python train.py --norm="batchnorm" --init="small_normal" --orthogonalizer="polar_express" --warmup_steps=1580
Rows from block 8, named by matrix and row number. Rows with one number belong to one channel. Each number is 128 + 32 x the weight over its row's rms, rounded and kept within 0 to 255. All counts start at 0. Numbers have three digits each. After the name is the row's rms in percent of the matrix's.
# filt: filter width-3 conv, dilation 8 (model.blocks.8.filt.weight, 384x384x3), inputs 86-128, a 3 kernel for each
# gate: gate width-3 conv, dilation 8 (model.blocks.8.gate.weight, 384x384x3), inputs 86-128, a 3 kernel for each
# out: residual pointwise conv (model.blocks.8.out.weight, 384x384x1, transposed), outputs 256-383
filt.10 094:128128128128128128057128128000073128128128186128036118128158128128128128128128128128089128128186128128128128139128128128128176128128133128086128128164128128128128128058128128114193128128128051223128153191128128164128172128128128128128128085128128123128128128048128128234128128034128128128128128128128128128164124203074128128161070128182156106128128128128128032128128128128128134116090128
filt.11 103:128128128128128128128128047128128182128128128067039128200128128128128128049061130128128189128128128128128133128128128128105128128128128128079128064128156128128128128128104128133128128128108128128128162128128128128128117061128073071128128073192180185128133128128160142128128128038128068100128128128128128128163128128128128128128128090128128128073062128128117128201128094128128047128195128
filt.12 100:198128128036128058128128128128125128085246128128128128126142198128128128156128200128128128128209128128128128137128128128102128053096128128128210128128128128110128050128163115133128128128181128128128123125128128047087128234128128129128128128128128128128073128128128128128149183128128053128128128128128128078128128183246128128046128128128128128128128128128105228063128179144128069128128128
filt.13 108:192191128128226226128128128128128128167128225069128128117128199128128122164128034128144128128128176128128137128128128128128128128133128128128128128128128128128028128128128128107091190128128206128173128101128128128154062128128189128147128113072128255128181170128128128128128019098128128128088117075128128128128181209128128128128128128163128128128128239128190128036128139157184128128128156
filt.14 095:101128074128128128128128128128128128158203166210128128143139128041128143054179128128128128128128128074087181078128128128128128128128128128128137128128128128128128128128128128032128128089128128128128128128128128128128113128128128128137181128128180173041128128120128128128128128128128128128070128141128165128128185128069128158128082118128128128128128130128075128128128128083128128128221128
filt.15 100:128128166128128128128128128128083128128128101128128128163128128159128016128128128128128255128128128128128128087162128128180128128128128128128128039128128128128128128128128128128128128183128128128128128128165180093128059028096173208128128128128128128128128077128128128112119128089128053128201128027128128129033109128204128128091128128128194128128128128128202068128226143128128128128070128
filt.16 098:128128122128128128170207128209128128128128128128128187128128128128128128126128128077124128128128128128068128128128128128128128128075127128128128128102128128128128151128128193128128128128128100128128128128128128128128165128055128164128170128128041128115128128128206128128137128113128128128128128128128128128128128128128128128128198145128128128128101128042188021128128123128128128184128128
filt.17 100:128187102128202128128128128128128128128088128246008000128128128128128128137128128063128128128180128095128128128128076128128151128128128192128128128128093197128065128128128128128128029099128128128128128227128128128128158142213048165128200202137128218128128128168128128128128139128128128128128128128128128128173193128219187205194128128128128128128193128139143128128128171053128128128115158
filt.18 099:074128101128160128085128128067206128128128189128128128026128128220128128128128128128128128128220091128128128188128059147128095059041128128128128128128128097128090097128152128128128128128059128128136128128128128128128128128128176128128128159128128128128128176083128221254128128128112128128128128128069128128011128187190128128114183155128195128128210160128128128128128128128105128149128128
filt.19 107:128197128071128128128125128128084128128128149128128128128196116128128128153128083128080072128128128128058162128128128128128128128128128128128128114039128176159128078128158128144128128137128128128128128128230128128128128059186089128182128128178128128128128174128137134135138188193128128203128128155128128128128128128128128128177128128128128128128128128128128128128128128088165128160176128
filt.20 091:180128084128009059076128128128128126128128128171128128128128128027128128128128128128193063123128128187128128128128128128128128132128155128075128128041128128128128128120128128128128035128128128128128190128097128128128128128128128204128128151128128128128106128128128128128192128057128128071128128060128128128128128128128058042128128128128128163170060145128128154128128128128128128168101128
filt.21 094:050128128128179128166128138128128156054128128128128128128128255128128128128175128108128128128046128083128128128128128128128138128128057204140128128128145128128128088128128090128128179128128190128128128128185066128128084128128123147128128128128128128128128155128128127128128104128128128062128128140128128128128128128128176042128173128128128225254128147128128103128128128128128187128128089
filt.22 104:151128128128180128209128128085128128128011168166128128128128128055128128128076128128128128128128128128128128128128128128084088128099036128128022128128128128128128128128099128128128130128128128128186128128128128042112128128073128128076128128128128058128128128128006128128128128128197233177128222128104128165128128180128227128183128250024128128128038128128128152132212105128128128128128128
filt.23 096:136124128128128128128161128199154128185128128116152057048128128153128128105079128128128128128139128128069128128128128216128128128024128128128128128011128128192128128128177098128128128140088128181128128128128128128128128128128128000128128128211212128128128128128128128128128128128128175128128128128128185128194074128128128103152071128128153128128128128016128167128128128163128238141128128
filt.24 099:128128122128128128145099128128128086128128128128122160128157128128128128118128103128128128159101128114128128038161128128128128128128128128128128159128128128190128128128128113130128128128128119169128128128190128128128128114243128202205180128049128128128128128128126128093000128128181128128128210128128128128128128165128128128128044128128128128128128128128128230096128128128060128128209128
filt.25 098:128128128087128128128128128128128128128128128128128128200202058128128128128128128128128128128128043128128128128128128182128128128128131128128128128128090128128172128128169128245128128128128128128128128128128128128128128119141079128128128128128072128232173128128064128128018128078128128128179128128128138080128128148128145128120128128128128045128128128128128128128128128128128128128075128
filt.26 102:128128128128128128128113110128098128128128081090083128128128128128140128201128128128059099128128128128151128128128079174141163103128128128128160128128128128128128128128128090128128071148074196128128128232128102080128128128101128128157128128120128128128128075218128128161128160128128128128128128128128084093099128128174128128128128128128128074204063128128128128128128128128196128115128128
filt.27 100:128128128153014128128128147138128128128144128110072128143128128130201090128128128128128128128128128128128128064107181128128128128150128070128116070128128128128076128128128128128197156128093128128128197128128128128128128200165128128128067128128128128128128128128128128128128128128128128128128128083128128128128128128128119184128202170128128128128128128128128128128128128128128036128111110
filt.28 099:128128128102128128128128128128128128128128128128128128206201128128128164128128227128128128075161128128128128128128128123128158128130121128128128039085128128128128181119128128128128135192205128063195128128128196128128128128128128128142128080128128128101097128128128128163128128128231211128128128128128128082128128128086092142128128174200128128191128128116057128084187128232128128128128128
filt.29 097:128128083128128128128229128128077128136128125128128128144128128184128098128175128077128128128150128128128128128128128128128128128128128128128128167097128128128174128128198128128128128057088128075128128111128062018137128128128128128128079128128188128128128128120128128153128128128127128128144128120128128128128128128101128128191166128128128128128128128128128128176128128237205128157128128
filt.30 111:128128138128065128128215195108070112064128128128128128074128128128128055128012128085128128128128110083128108200128229117128106137128115128072128124128128128128226066078128128173128128128197128128128128083127128128139128128090128199239073120128248128128096128076128128152128128128128128128128128072051102128128128128128128128128128128173128134029128128128149128128180128128128128158128128
filt.31 099:128128170128128128128128128128128128128138167128128128128128032128028128203128128128128124128172128128128128128082128128128128128128128247128128128068128128128062128049049128128128103128106128128128141128128128128128129029128120128128128128128128065128073128128128128128090084128128128128128128186140128128128128128068128128128084171252128128190128088204091088128128128128128128124128128
filt.32 096:128128079167128128128128128128128128128128128148128033128124128060128128190128128080223128044000194098128074128128128128129128128128055128128128128128173128128128128152212169128128128128128128142128128128128128128128026128128128074097128128128128128128128128128128109128128042128128237128128177128128128169176093128128128128128072079128128128128128151128128141225128103139128170050128128
filt.33 101:128128128128128186128128128128128128128076128168128128128128128128128128128128128128128128091128128128128128128070157128128176128128128128128049128128128050100085128166128128154128184128128128135138006087128128128173128128128128162128089128064102101128128128128053087128128128007128126128128128128128128152128090128128128128168219128244128128128173128128128105128128255194128128128128117
filt.34 104:128128128192128128128128128128128128128128183128128128128128128128210212086128128128128128128128128102128128128128128128157128128128128128162128128128128128128128128128128069152128170113128128128128110128128128148128128163179128128128128128177051128152128128128128053128128190128128128128128196128128128110128227128128128009128128128088128085128152254128128056128176053128070128128128128
filt.35 093:128128239128128128128128128128128128128128128128169128128187128128128128128128128128128128128128128128128076128128218128128128128128128083128128128097128128128091128128128055128128128128128128038128128167128062097128128128128154128128128111082128196128109128128128128158128128128128128128128128128036128128128128128128147098174241190128128043128128128191128080128244128128128128128128128
filt.36 091:100128128128128128128128128128128128128076128128128128128128128137221128128128128128128128128128128078128128128128128128128183128128092128224128172128059128128203128128219128128070128128128128090128128128128128128128141128128128128128128128128101128128128150190128128128128128128078128128128128128128128186128128128128128128128128128128128202128128128128128128128128128128128128221128128
filt.37 097:128128128128128128128128018128128128128128128128122155142136128128158164128110128128128128128128128128128106175064128128128128128128128128128128174128096128128128128128080128128128128128128193170110128128119128128146128202128128128173128128128128128128128128128127128128168128125128128128255128128128128128128128128128053084128067128128128128171000128128128155206128040128172092128128128
filt.38 104:128021041128134128128128185128128163086091128128211128128196128128128128171128182128128051128092128237149128128128128128128128117172128128128191128059155128128128128128128137084099128068128128128128128128072128128128128128110128128154128125128128128128128174114032128128100128128128167128128128128128179128087111128128053089128128128101128128060128189128128128164128148128128255128128128
filt.39 099:128128128128128128068113128128128128128163034128128195175128173128128128143128128128128076128128128142128128128128005128128128238090109198230128128167013128128128128037136128128128154128128024128060128128128128128128128128128128128128128128128128128128128128128128128128128156128128175128082128128128128105128128069128098108128128177128128128128128128128128128128076128178170128128128168
filt.40 105:128128128128188049128128128128128128128128128128128094120084128128067073128128173128128128128128128128046128128128255174128128157128128255128128128044128128128128187238128128128128128167170128128128128128000063128128118081128128193218128183128128128073128128101128218128128128128108128128128128128128128128128128171128128128171128128128128128128128128128128161128140128128128128128208188
filt.41 093:169106104128128128128128128128128128128128128128128128128128128128128128128128128128128125128128128128128128128155215128128128058128128128148128107128211128128128128128128186128128128203128034128072128255128099128128128128128169128128128128051128128128199128128128128090128128128197061096128128128060085128128235172128128145137128128128128128235128075128128072128128128075128079128195128
filt.42 107:128187173166128046144128128128128128077128128128074128046128128128150128146140128128128051162182128022128184128128128128128142147128128151128074128128128128228128087128128054128128128128128145154128128128128193128128255128128128128066128128124128128128207096128128197190128128128128128099104128143128128128059128102128182128076112128128128128128128128128128128128128128128128128121128128
filt.43 095:098042128128128128128128039128128128128128128194099166128128128081128128128128128130128128128128128128128102128128230128128128128128128074128128128142128128175128128128128075128128128128128128128159128212118128088120128128128128111128128128128128128182164128128150128128142085128128128068128213128128128128128138128035128163128128128128128128128255128128094128128128128128128193128128128
filt.44 095:128128128128115128128128128128128101128128128182128128128128128128202128128128128128045004097222100128064128128128128128128128128135128128128128128128128128128051128128128231128128128091128101072100134198128128128128128187160128128128064128096088053128158189210128021128128168154217128128112027142155193128128128128128128128128128203128128128128128128117128128128128128107091128128128128
gate.10 094:082052098128128128128128128128128128128168128128151128128128128128128173128071128128128128128128128128128128128128128128128128159128128128128112128137128128163128128128128128128128128128220128134168128128128128128038128128128128080128090066128128169128128128128128128128128087128128128128240128128053128128128128128128128128138128128128128128128128128128128128128128128128128128128112128
gate.11 102:128128167128128106128128128232150182128128128128179128166128203128128128128251124128190128128128128128128128078138128174071113128128128128128128128128128128128128128145152128128128128128212085128128147128128128128128128128027128128128113128064220128134168156152208128128118128128131101128178159109128128077168184128128128077064182128062128128128120128096078093128128128128128128128128128
gate.12 102:128128128128128128128128128128128089193128128128128128128128128119200128128175128128128100128128128128090128128128128128128128128128128128128128104128128128128128128145183128128140128128128128129128128128081128168128128073089128128128074128108191128213128128128087128128171128150128128051128128128128128128247169128128207084055128175128128128128077128128042087200128128080128053080128128
gate.13 100:162128128135128128128128128066128128128128128128128128128128128097128128087099219185128053128128128128128160169128128128128128128000085216128128128128128128128128128128128128128128066128128128078128128128084128128095117128128128128128128128107128128028128128128128113128128128246128128201128228096120128109242128128074128128128128128128128128128128107128128063128114056128128128128128159
gate.14 096:128128128128128128181128134128128128149139128128128128128057045114128128128128128128108128207128092128128100128100128128128128128106128128128170128128128128147195128128108128194128128128128128128128128128128128128128149128194128176128128128092179128128128128128080128128128128128128128128128163000128128091128128027128128093073164046128137128128128128128128128128128128128128128128054066
gate.15 100:128128128128128128128082128128085128128128128128128128128128128128128128128067000054070180128128128128112128128128128128128128101128128128128128128128026128128128128202159128128128151123128217128128128128128164128128139128128128128128218128128128128058128166128128143128128128128128074128128128221128128128128086128098128128128128060154128128128128128194238093165128130128105128128128050
gate.16 101:128128146128128128128106128101128128128180111128128128216128128128128000189172128111128128128065139128128128128128128128128075128128128128128202194128033128193235128226128128128128155128128095108020128179128168162203128037128078128128128128096128128128128169128116128102128128128178145128128128128128131128128128128128128128113065128096081179128128128128128158128128128128128128128128110
gate.17 092:128128128094128128160133128128128128128055128128069094102185128128123128157128128128128128128128128189083128128128128128178128128128128079128128181208175244128115128128128128164158128128083033049128128061128128128128128128128128128149128169128128119128138223128128191162128119161128128128128128128067128128054128182128128062128176128128128128128128128128128032128128207128128183128128128
gate.18 106:128128128238128220151128117146128128092133147128128128128128000170150128180066128128128128089128128128128095128128128128128128128128109128128128128128183128128128128128128128128136128128128128255128216128128128103000128128128096128148178128128128086068128128128128128128128128052175128128128128128147128128128128095128188160107128128128128128128128128096128128128128128167211128128128171
gate.19 100:052128128128128128158128128128128128067128128128128057128128095128128182128128128128128128128128080128128178128128128128128075128183064128128202128128128128128153128196128128128128128128128100128128128046001128128128128128128128128128170128128128128128128128128128128128182128128128128128128128018102128084201128128128146128156128187107128128128128153128128025128128196160128145114128128
gate.20 102:128128128172128163154128205128144128128128128128128210231128223128056128128128128128128128128128128128128128128214165128128128128128128167128161128112128128128072128180128128128128128128112128069128128187128150180128128128128128118128101128128128235165086097128125200000128128125128128128179139128128175128119128128128047128205128128128128216128147128128128128128128128128128128070128128
gate.21 095:128204128128128128164128128128128128128230128158166128128128128128128128128108128162128128128128128128084128128061128114114128142128128128092105128128128128071128128128154128128128128200255149128178040079049128128038128128068128128128128128128128128128128083128128128128128128128109128128128128128128128128128128119128128106128115133128128128128092157127168187128128128069128128128058128
gate.22 104:128161128130128128128128128123128128128128010128128128128128128079128000062128128044106128128128128128128128158128128156205128128155128112107157203128026128128175128128186128128128128128128128128128128090200128128128128128209128128128208102104189128102128128062128128128128128128102128128094128128128128128255204128210128128074128128128128128128083128128128128128128128128128154128128128
gate.23 095:128128128131128128128128128128128100128128128128128128222128128050128128179128128128128128128141067128128128109184205128128128148128081128178176128128128128128128063128146128128128128128128128128128128128098154128201128128128074128132128128128128128128143128128242133059220128128201090128128128083093107089128128128128128089128128079128177118128128128128128128128128128128128074128128128
gate.24 099:128128128178127117128128128128128128128128128220128128043128128128128128128186128073128194181128130128128128128128128128089128135128128128128128111128128128088128128094128128128128128177128128066044004104133128128036086128128128128128128128128128082128128078128109066128128070128126128157128128128128195180128128128128128128128183128128128128128128128137128128128128128128128160128128128
gate.25 102:123052128128209128128128128128189128184173128128128209128128201128037128128159151151128219128096128171255128161128128128128128128110133151108044128189128187128176109163128128128210128128128120128085128070128097128128142084128192128128172128055128128075128128128128039128035128128128067128128128128128128090065061120128128166128142128128128128128128128128128128128128128070128128128128128
gate.26 093:128128128128128128128128128128128128128128117083128128128160128056089175128128128141128128128063044128089052128128128128151128071128128128128199128128128128128128128128128128128128128128128128128128128128128128128128176128128128048128099128128128128128128128128102128128128166128128128128128128152128128128128045140128128128128128211128128128128128128096128128128128128128128128128128128
gate.27 101:039192015117128128128128128128128191148065140128128128128208128128128096128128087198128128128128128128128128128128182138128103128152128128128128128197128128117059242128128086128128128128128128128128128128071128128128128128128028128176128128128078128128128105128128070128128128128160112121171180128128128149128128212145128128161128128128187128128128196128124128128128128128128128159128128
gate.28 095:128145128128128128132128198128128128128178128078128128128128128181128128128125128128109128128100128128128128128128128128128128128079128182206128120128128011128025128128128191128166128128128070128063233133128173128128128128128128128128128086128100128071128128128128128128128128128128128128048128128128128109059190128128128255128153128134128045128062128043128128128138128128128128135135150
gate.29 099:169232128128075128128128128063128185128199165071128128128128128128221000128047128128109196128203128128128068128167128055098128187128128172128128128128128128128128128164128128128092128128171128178128128170128199128128128128128128128128128128109128093015128077128106128052128128105128128128152128128128128128128128169112128128128128128128128254159128128149128163128128132128128128128128128
gate.30 108:128083128057128128091137128128145076128224128128128065092128128128128128128194128128128192081128128175144128128128128128128128162128128128128128128128128128128128128128128173054128101128128128128128128128128128126060128128128128128128128128128117128128128095201128128255128128128154128128128128128057128172059128128128128203128128128128087128179128232128078128128128150128128128128128128
gate.31 098:128128128128128091128128128128128146035044128045179128178128128162131128128128128128184128128162042128128128128128128128128128128128128128128128128128128128159128128128073128112128128128128128128128128128074128128170142128157128025086128128128128080057092128128128128128128128185128128128128089128175128128128079128098128128128203128085128128128184195128128081046046128128128128128128128
gate.32 102:128157128076128128128128151128128128128128128128128128111128053185128128128107128128128068128198128128173128128128128128200128128128128048097128094128128128128128183148186043128128147128128128128032128128128128128128128128128128128128128128128128128128184128179128052146128128128128082041128102128198162173128145201128069128128127128128081128058128128128132128128128128128101128128128128
gate.33 099:240128148071141128148128128128128128128128128128151128183128128050128128128128128128128182128112128141128040128128128128128108128128053128128128070128128114076128128141128128175153128128128128128128188166084128017025128112128128138128128128128128128128128128128128100128091128213128128169128128254128128128128128128128128128128128128128128214062128128128138128128128128018128128154155058
gate.34 103:128106128185128233128128128162128128147128128128128128128193142231128022128128128128128128240128027128110128128128128117128128128082128128128128128146097128128128128070128209128128128128255128128096171128199155128128065128049128128128128155128128043128128128128215128128128128017052128135034128128128123128128141128128128250082128126128000128201128128128128067128128128220128067128128128
gate.35 096:128105128128128128107128128128128128128128210140128128128128062202128128001079128175128084165128128128128128128128091128042128165128128128083163128164128128128128128050128128128128128128161128128128137128120213128128128128178128128128128128030090128098079089168085128128128128128206128128128033128128128128128208128068128128128128128128128053128128128128128128128128128131128036128097128
gate.36 103:128128092157128128089057108128128045043128157158158128148128128128128128128128128108128128128128128186087128128128128128128128031128128128128128128128128128128036046128079128054128128128074128128159072168128128128128140128181128128128128128128128158128128128105128128128128128115128128128128128139128128128220128139128128128128128128056128128128024128128128079128128128216099128092128128
gate.37 101:128076128121128055128145096128128128055124128060128123128089128128128128128128128128128128128074128128128128128128034128192113128185128140128128177128128128128128128128128142128093168128128128243195128128128128128138227128158128128128128128225167128128128128172128128128128128155128183209128128128128128224088128034128128169128147119128128128051128128128179174128128128128128128128128128
gate.38 092:128128128094128047146128128128128044128128138128128128128157128128128128128128133128128128128128149080128128124128128128128128128128000128128128128128128153128128128128128114128128128128128061156128128106128128212128128128128128140128128128128046128006183128128128222128128147128178128114128128128128128128128128183074146128128130128128128128128128128128128128128128128069128128128128128
gate.39 099:128128128128128128163128128128128128128128128128128128128120128104128128128128128128123128128128128128128128128128128128128100128128166128128128128128128010079128081183128128128231030116067191128050128128198128128128128209128128128128128128128179128188128229101128128176092053128128128173128098128128186105239177128128174128167023128179128128128128128128128128128128128128128128076128128
gate.40 106:128186090196190128128128128128128152128128128128087128128128128217178128128128102125128128083128128128128230080128022192094128114128128128128111128128128128128128128128128128128128187128128128128128128128128066128128048128059203170128084128128163128128165144128128105128128128128115128128128128128128128055128193128128128128128128128128128093128068128128128085128128128128128128190128128
gate.41 097:128194128128128128128128028128128128128128128128128128128128128123128128200067128128057128128128128128128128128128099165128184128128128128128128128128128128128128128128216128117128176128128128046128128128128128157128128128128128128128128128182128198128128128165085128128107172128128128128128128129128128128089139128128176128185128128128128128086128143128128128128128164128109128131193128
gate.42 102:145080128128128128128128018144128178128128128128128128128156128128128019053109128128128191128128128128108094101128177028128128128177128128128178128128155128179128128176128128128128128102128057128128128128128128047128128128128128078084128128128128128128255172128128128128128128128109128208128128128128128128150128128128128128128128128128184128186110128174128128119128128128128128070078178
gate.43 101:074128128128128128128062079128128128128128128128076128128128128128128128221128078128170128128170070128128128067128098061160163128128128100048057128128128128128224128065183084128128128128144128102128128177090128128128184128128128117128194128128043083128165128128128226161078128181128128128045128136111128128061211128128128128128128128128199157235128052128099047128128076128128128128128128
gate.44 097:128128128088128128157175128128128128128097128128174128128128128128084128128128128128128194128128128128128128128128067128128128128128128200159139175128128128128128128124128128128133128128128128099128128128128229128082058158128167128128190128068141092128128157128128128205128103179128128128128080128128159128128128087128128128128128128097128158128128128202128107128088128175128128128128217
out.10 095:128128078128128128128043128128171128128128128128128128128128128104128128147128076082128128170128175128255128128128059128128128043128128187128128128000128161128128128128096128128128164128128128128136128128128128128128128144142138039128128068128128128218128166128128128128128128128169128128143128128096202139163128128083201079128153045128128232128128128128122128128128128128128177128128
out.11 091:128128128128043120128128128183128171098128128231128128128095165128128128162253115205128133128128192078064128076128040218192128128128128042056128121128128184147213128128128128128128079128210150128128128128075128128128128128128201189128128128128059128128128128128128080103128128128128128128125166128128128128128166094128128128128147128128128128128128128053111128128128148128090163128128
out.12 103:128128128170062128196128128128200128170128208209128128128171081128128128079128128128128167128128128128128128160103128128140187073115128128128128128128128172128128139076128128201128128128128204128097128128128128142128128128205126128055159128128128128214128113128128128128183111128088128128057128063128128128128076165128128128128061128128128128128075128128128128128128067183128128128054
out.13 104:200128185128203209186116128128128107073217128128128128128176159128128219128128128128128128120128070128072128128128128116128246198025128211128154128128128128125128128128128128119128128128128194128066128117184128128128128128128128185128128128128128092101128128128128128128128056128128128128128128128128128128128128128218061128128128033128196128128165128128128128093128128128128128255128
out.14 104:153128128092143128128128128112128128128128085128128106131128128144128156076128090128128128128128128181128128128128128128128149087198128128128072082128128128128080093128073128128128128148128128162128128255128128103128128065128128128128083128128128128128063128183128102128128128128070128157056128128128128128128128084191128128128128141128128128128071128128128128128122219128087128128128
out.15 099:128093089128128128128128071128128128128157128128115128128066128187128144128128128128068128157128063128228094128142128128222056073025080209128128128077210128128128128128228128128109128183128128083128128221128060174128111060128128117196128128128128128128128128128128128128128128128145099128128078128101142128128128128128128128159128128128128128128064128147150128128128027128128180128071
out.16 108:128128068128128128128128128128140128056128128128150123128128128128128128128128128128128128128128128128128128191128128137084067048128161051128128128128128103128128128128128128128128010128128128128097170128128128162128128182128128128128128128128128140215128128128128128128128128132128128114128128128128128128101124128128104128128128128128128128228128128128128170128057153128128164128225
out.17 089:050128128128128128128128128128043236128128128104128222128128128128128128128128201128128128128128128128128128128206227209128128128055128128128128128128128128128128028128128128118128128128128128128209128137128128128110128128128128128128128103128128214128128128046071128128128128128128134128115077128201142128140159128128158128128128128128057128128128128152128128128160128179128035128128
out.18 101:233000128128182128128128128128209128128052106128128128171128128087128128128128128128128128128109128128077128168128128128128128128128128173128128128128128128011128128128128128180128128128154128065128128128128128128128128184128128255236128142128128100152128128149128241144128128106128128128156128128128128088199128128128128128128069128154128128183218128128078128128128128128134083128128
out.19 109:128128128124080128161128128128151155080128085128166128128128128199128105128128128128172060128128084128063128128128128128128128128128172128128173128128128128128152128068128149128080128128128058173128179128128125128128128126128054230076128128128128016140067080128118128128169128128116159128128128128128128128177128128128128128152128128128055128128128128128128128128128128128128128081128
out.20 084:143061128128128128078128128128128128128128128128071128128128030128128128128128128128134128128128040128124128128128128128128142128115128128128128128128128128128166128124164128128121148128084155128128088128128128128128000128128128128087225232001128128128128128101216104128086128128176128062190106053128096163148128113088142128104128177128128033164128128128202128128075103128032128179128
out.21 092:091128128000075128128128091128128128128128128128128128128128128093128128128108128128128128128128099128128138123128216128128084128128128128128128128128128050242128128128128128128128044128128217128128217128214128128131128128128251251128128128123128128128128128128128128128128128128128128128203128128043128128128128059128128128128128128128078128128128074128128033080162128128128128075128
out.22 102:128103128128128179128128128128128128128128184065162128190128128128119128128128128128128128128128128128128047128124128128128128128128128128255128174213128128150137128092096128128128135128128128190018086067128128128128128128128128128128128215128128128128102104128160084128128100128128128128128128128128199128128128042128128128057128128220128128173040128098128110128095128128128128128128
out.23 104:182128143083139128128093128128128128128192128128128128186128128109128128128128128128128128215128128176128128128128128101068033128128128128128128125230128156128200091085128128128103128056128128046162072071128128161128128128128128128097024128128107128128128119128128128128124128128128128101128182128194128128041068128105128128128128128128235128128128128128128186128128077128128128128128
out.24 110:128128128152128128183128113128128128128157092128128128128171128128128128128204128075152137114128128141128128104128128128128204128128128128128209128165128128128128178128128128128128128128177128192128128180046161155128047128128128126128108128064128098128070128159128169085104128128128149128128128126199128128098128082128128203128167128128136128128166128062128128185110128128128128128131
out.25 097:128064128128128128128128128090128128128179128213017128197128128128052128137108128051128128128128128043193128128128128128139128128128090128128128128128147182128128184128088079128169128137069128208128128128128128250128128128128128128128128128128128128128082128128046211128128128128128125128128072128128128062128128109128128128104128128206198128128128128128144128128128128128132128152187
out.26 108:128128071128128128128128107051128128124128128128156128242128128128128128128125128128128128128128209206128128128128128128128173091128128128237151128128128128128128128128128128128122089164069026205128128087128128128255104128128128128171146128128128204128128128128031128121169128128175128170195128128128128128085101168128184128128216065128199187128072128128128128128128128128128128169128
out.27 093:128128062128128128128084108128132128128106128128128128147128128067128109128128128128128128188128128128232128128128129128208128128128066128128157128128217053189128128128128161124128128128128137154128085128128128213128128128203128198080128081116128128128210128128128065075159223075128128128128128178173128213128128128128181187128128128128142128128128128128128128128128128128128128128128
out.28 114:128135128128128098128128154128109128128128128234150049128128128156128128128172128128128083128128179128128128153043160071128128128128185128114056128071128128128128128128128155044128128107128128128128128100128128243190128128104163128128128128128128128128128128128128128128139063128128128064044128110128070128128128128128128128128128128128128128128065128128128128128176128142141128020156
out.29 100:040128099128194128128128168128128128091102130213128128072128095128255055128128186128128128244128128128000097128128128128128128128204128128128128128128085128128060128128128090154128128128083175128128128096128128168186019128128128128089128108128128128128128128170132128128094128128128128128128172235128128128128128154128128134128128128128128038128102128128128128080055128133128128128128
out.30 090:128128128128128131128128128128128128128212158128128128191128128128028128103128123174128018128128128128128128128186128128128128128128128128128128128128128153065128128087243128128128112128147128226128119128128128128128147117128091086128128128128128157128128128139128129170176072128128054128145166128128128128203128148128128128128128098128124128044128057128078128128128128128128164128128
out.31 104:128128128073066128128128179128128136162128040137128128128128128128128128128128128128128128197128128132171128128128128146110137177190024128128074128090128128128118128128128128128205128128128128128071165128128128128128128128128128207128200128128128128149128128128128128128128128128128128128079128128128174128150128128128128128128128128173128200158128213128128128196128128069128065128128
out.32 095:128128159128128128128128128128040128128128128128128128128159149128128128128128086112128128153128128128128060128148178064160128128128128128128128128128050216128128087128128128128128128092189128128128128128128128128046128128128128128128128146128128183128128128128128128128128128128128128128255179128157185128128128128155128070128128128128128194211238128167128128173128081128213135128128
out.33 100:128128103128153128128128128128108128128200159126128128128128128128082128128165128128128128128128218128128128202192128128128128128128128221128128128128128128128128128115128128128128128173084173128128128128128128128213128128128128128128154128152187128128128128065128186186125118128128169128128128128128218128168222128128128170128128128128128128128128107128193128060128126128128144131128
out.34 109:128128180128137111128128128128097128128111071170128128128128128128128128128128090128128128128128149047045128166128128200240128173128128128128198128171128128128128128088225128128128128128214156128188128028128128128128128105128128128128128128071128128128128048091101128128004128173128128128144183128128154174128128128087181182128128201128159075173165128128128128128188128205152128128128
out.35 102:128128049128136128128187128128128128128213128089174164128128128128128128128151128128167110128128128128128056097128128128005081128128170089128023128128128233128196128128128189128128098128128128128099081139128128128128128128128128076186128128128151156128128128224128128128128128128128128128128037182128128128179128128167128129105128128128175128128128103128128128128128203077128128128148
out.36 097:128221128128209128128062070242128186128128128128128128128128128128128128128128128029142128068052128128128193128128047062128128128128128128127128128128124128128128128128128128128218128128128128128153243128128128116120128128128128076128139128128105128158128106076169093128058078075128229128128128128128128128118128198128128125150172121128128055128128128128192128055128128128128069199128
out.37 110:128128172128255055128128128124128096128128128128172128128152128128128128094128128102128128128149128064128128076128128096128044128128128128090128128128186128128176128103128128128128157060161174177128128128128057128060128128128128128128128128067128128128207079087138128128128128128128128128080128128047128147128102128094106109066128128128128160178128128128187074197128128128128128048128
out.38 104:128128128128128091147128065128128128128128128128128076128128128128128236097128128128105093128128193128042128105029128128128128128210251128128128128137128070128128128128128128128128128128240128182128128128079128128075128128128128128128128128184072190128128128124042128128192128128128128068167128128163128172128141128128128128128203128123128128128175084147128128071211128128190128128128
out.39 085:128054128120128128128128128128128128128156103245128119062128128146128128103128121128128231128140128128128138106235128128128128128128193125179030128128128128128128128128128050128128128128128124128128128128128128128000128128128128128128128128176128128128128128128137128163240128128128128128248128128128128128128128215128128128128128128128128128128128138128128128066128128128128069128128
out.40 102:128128128128128128128128128128128046128128128128128117128128142128095128128212100161213128128132169055128128128165128128033217128128128128128128176128114128128128128128128113115128128201128122041128128128128120114191213128082128203128128128128128128140128128128200186166128128128158128128128154128128128128128086128128128153128128138104088128128128078216128128128084128128128032128128
out.41 098:128158128128128128128128128062070128128128128157128128128128128085128128128066128128128128128128128097128128128109128128128090165084128128232128128128128052128128128128128128128128061144128128128128128128136181128171128128099082189128213128128128128128155151073088089128112172128128128128128128128128128131128128128128128183128128128130128188128089128128128128128128128166194079128189
out.42 088:128128128128128128078128128128128138128136128128128128128128128185074128128128062128128217128160128120128128128128096128128128128226197217128128128128064128128128128128064088128164128105128128255148156128128128150168128169128128128072128128128212128128128128128128089128128160061128161143128185128128128128128128128128192137128128128128128128128164128000128128128128128099121128128064
out.43 118:175206128128128128201128044128166128063176128082128128128128128087128128128128128128128122128128128128128128109128128161216128128128128128128195128128128100128128128051128108128128071128079188128128128128128196128128128128128226128128128128055128128128128128142128069023128128171096128128128064128128128128128128128137186128128128128128068080128128103128128128128128128128128090107201
out.44 098:128128128128128231128128200188128128128128074128127128128128128128128153244128128128044128060128128189128128128128128128128128128128128105128128128128128082128128128082128128128128128128128128128047128184051128128173128128128128193103128128111128128128128128128128128128128128128128128128128005036128128128128128097128128089128110128120128147128128128128128128128128128128110128128184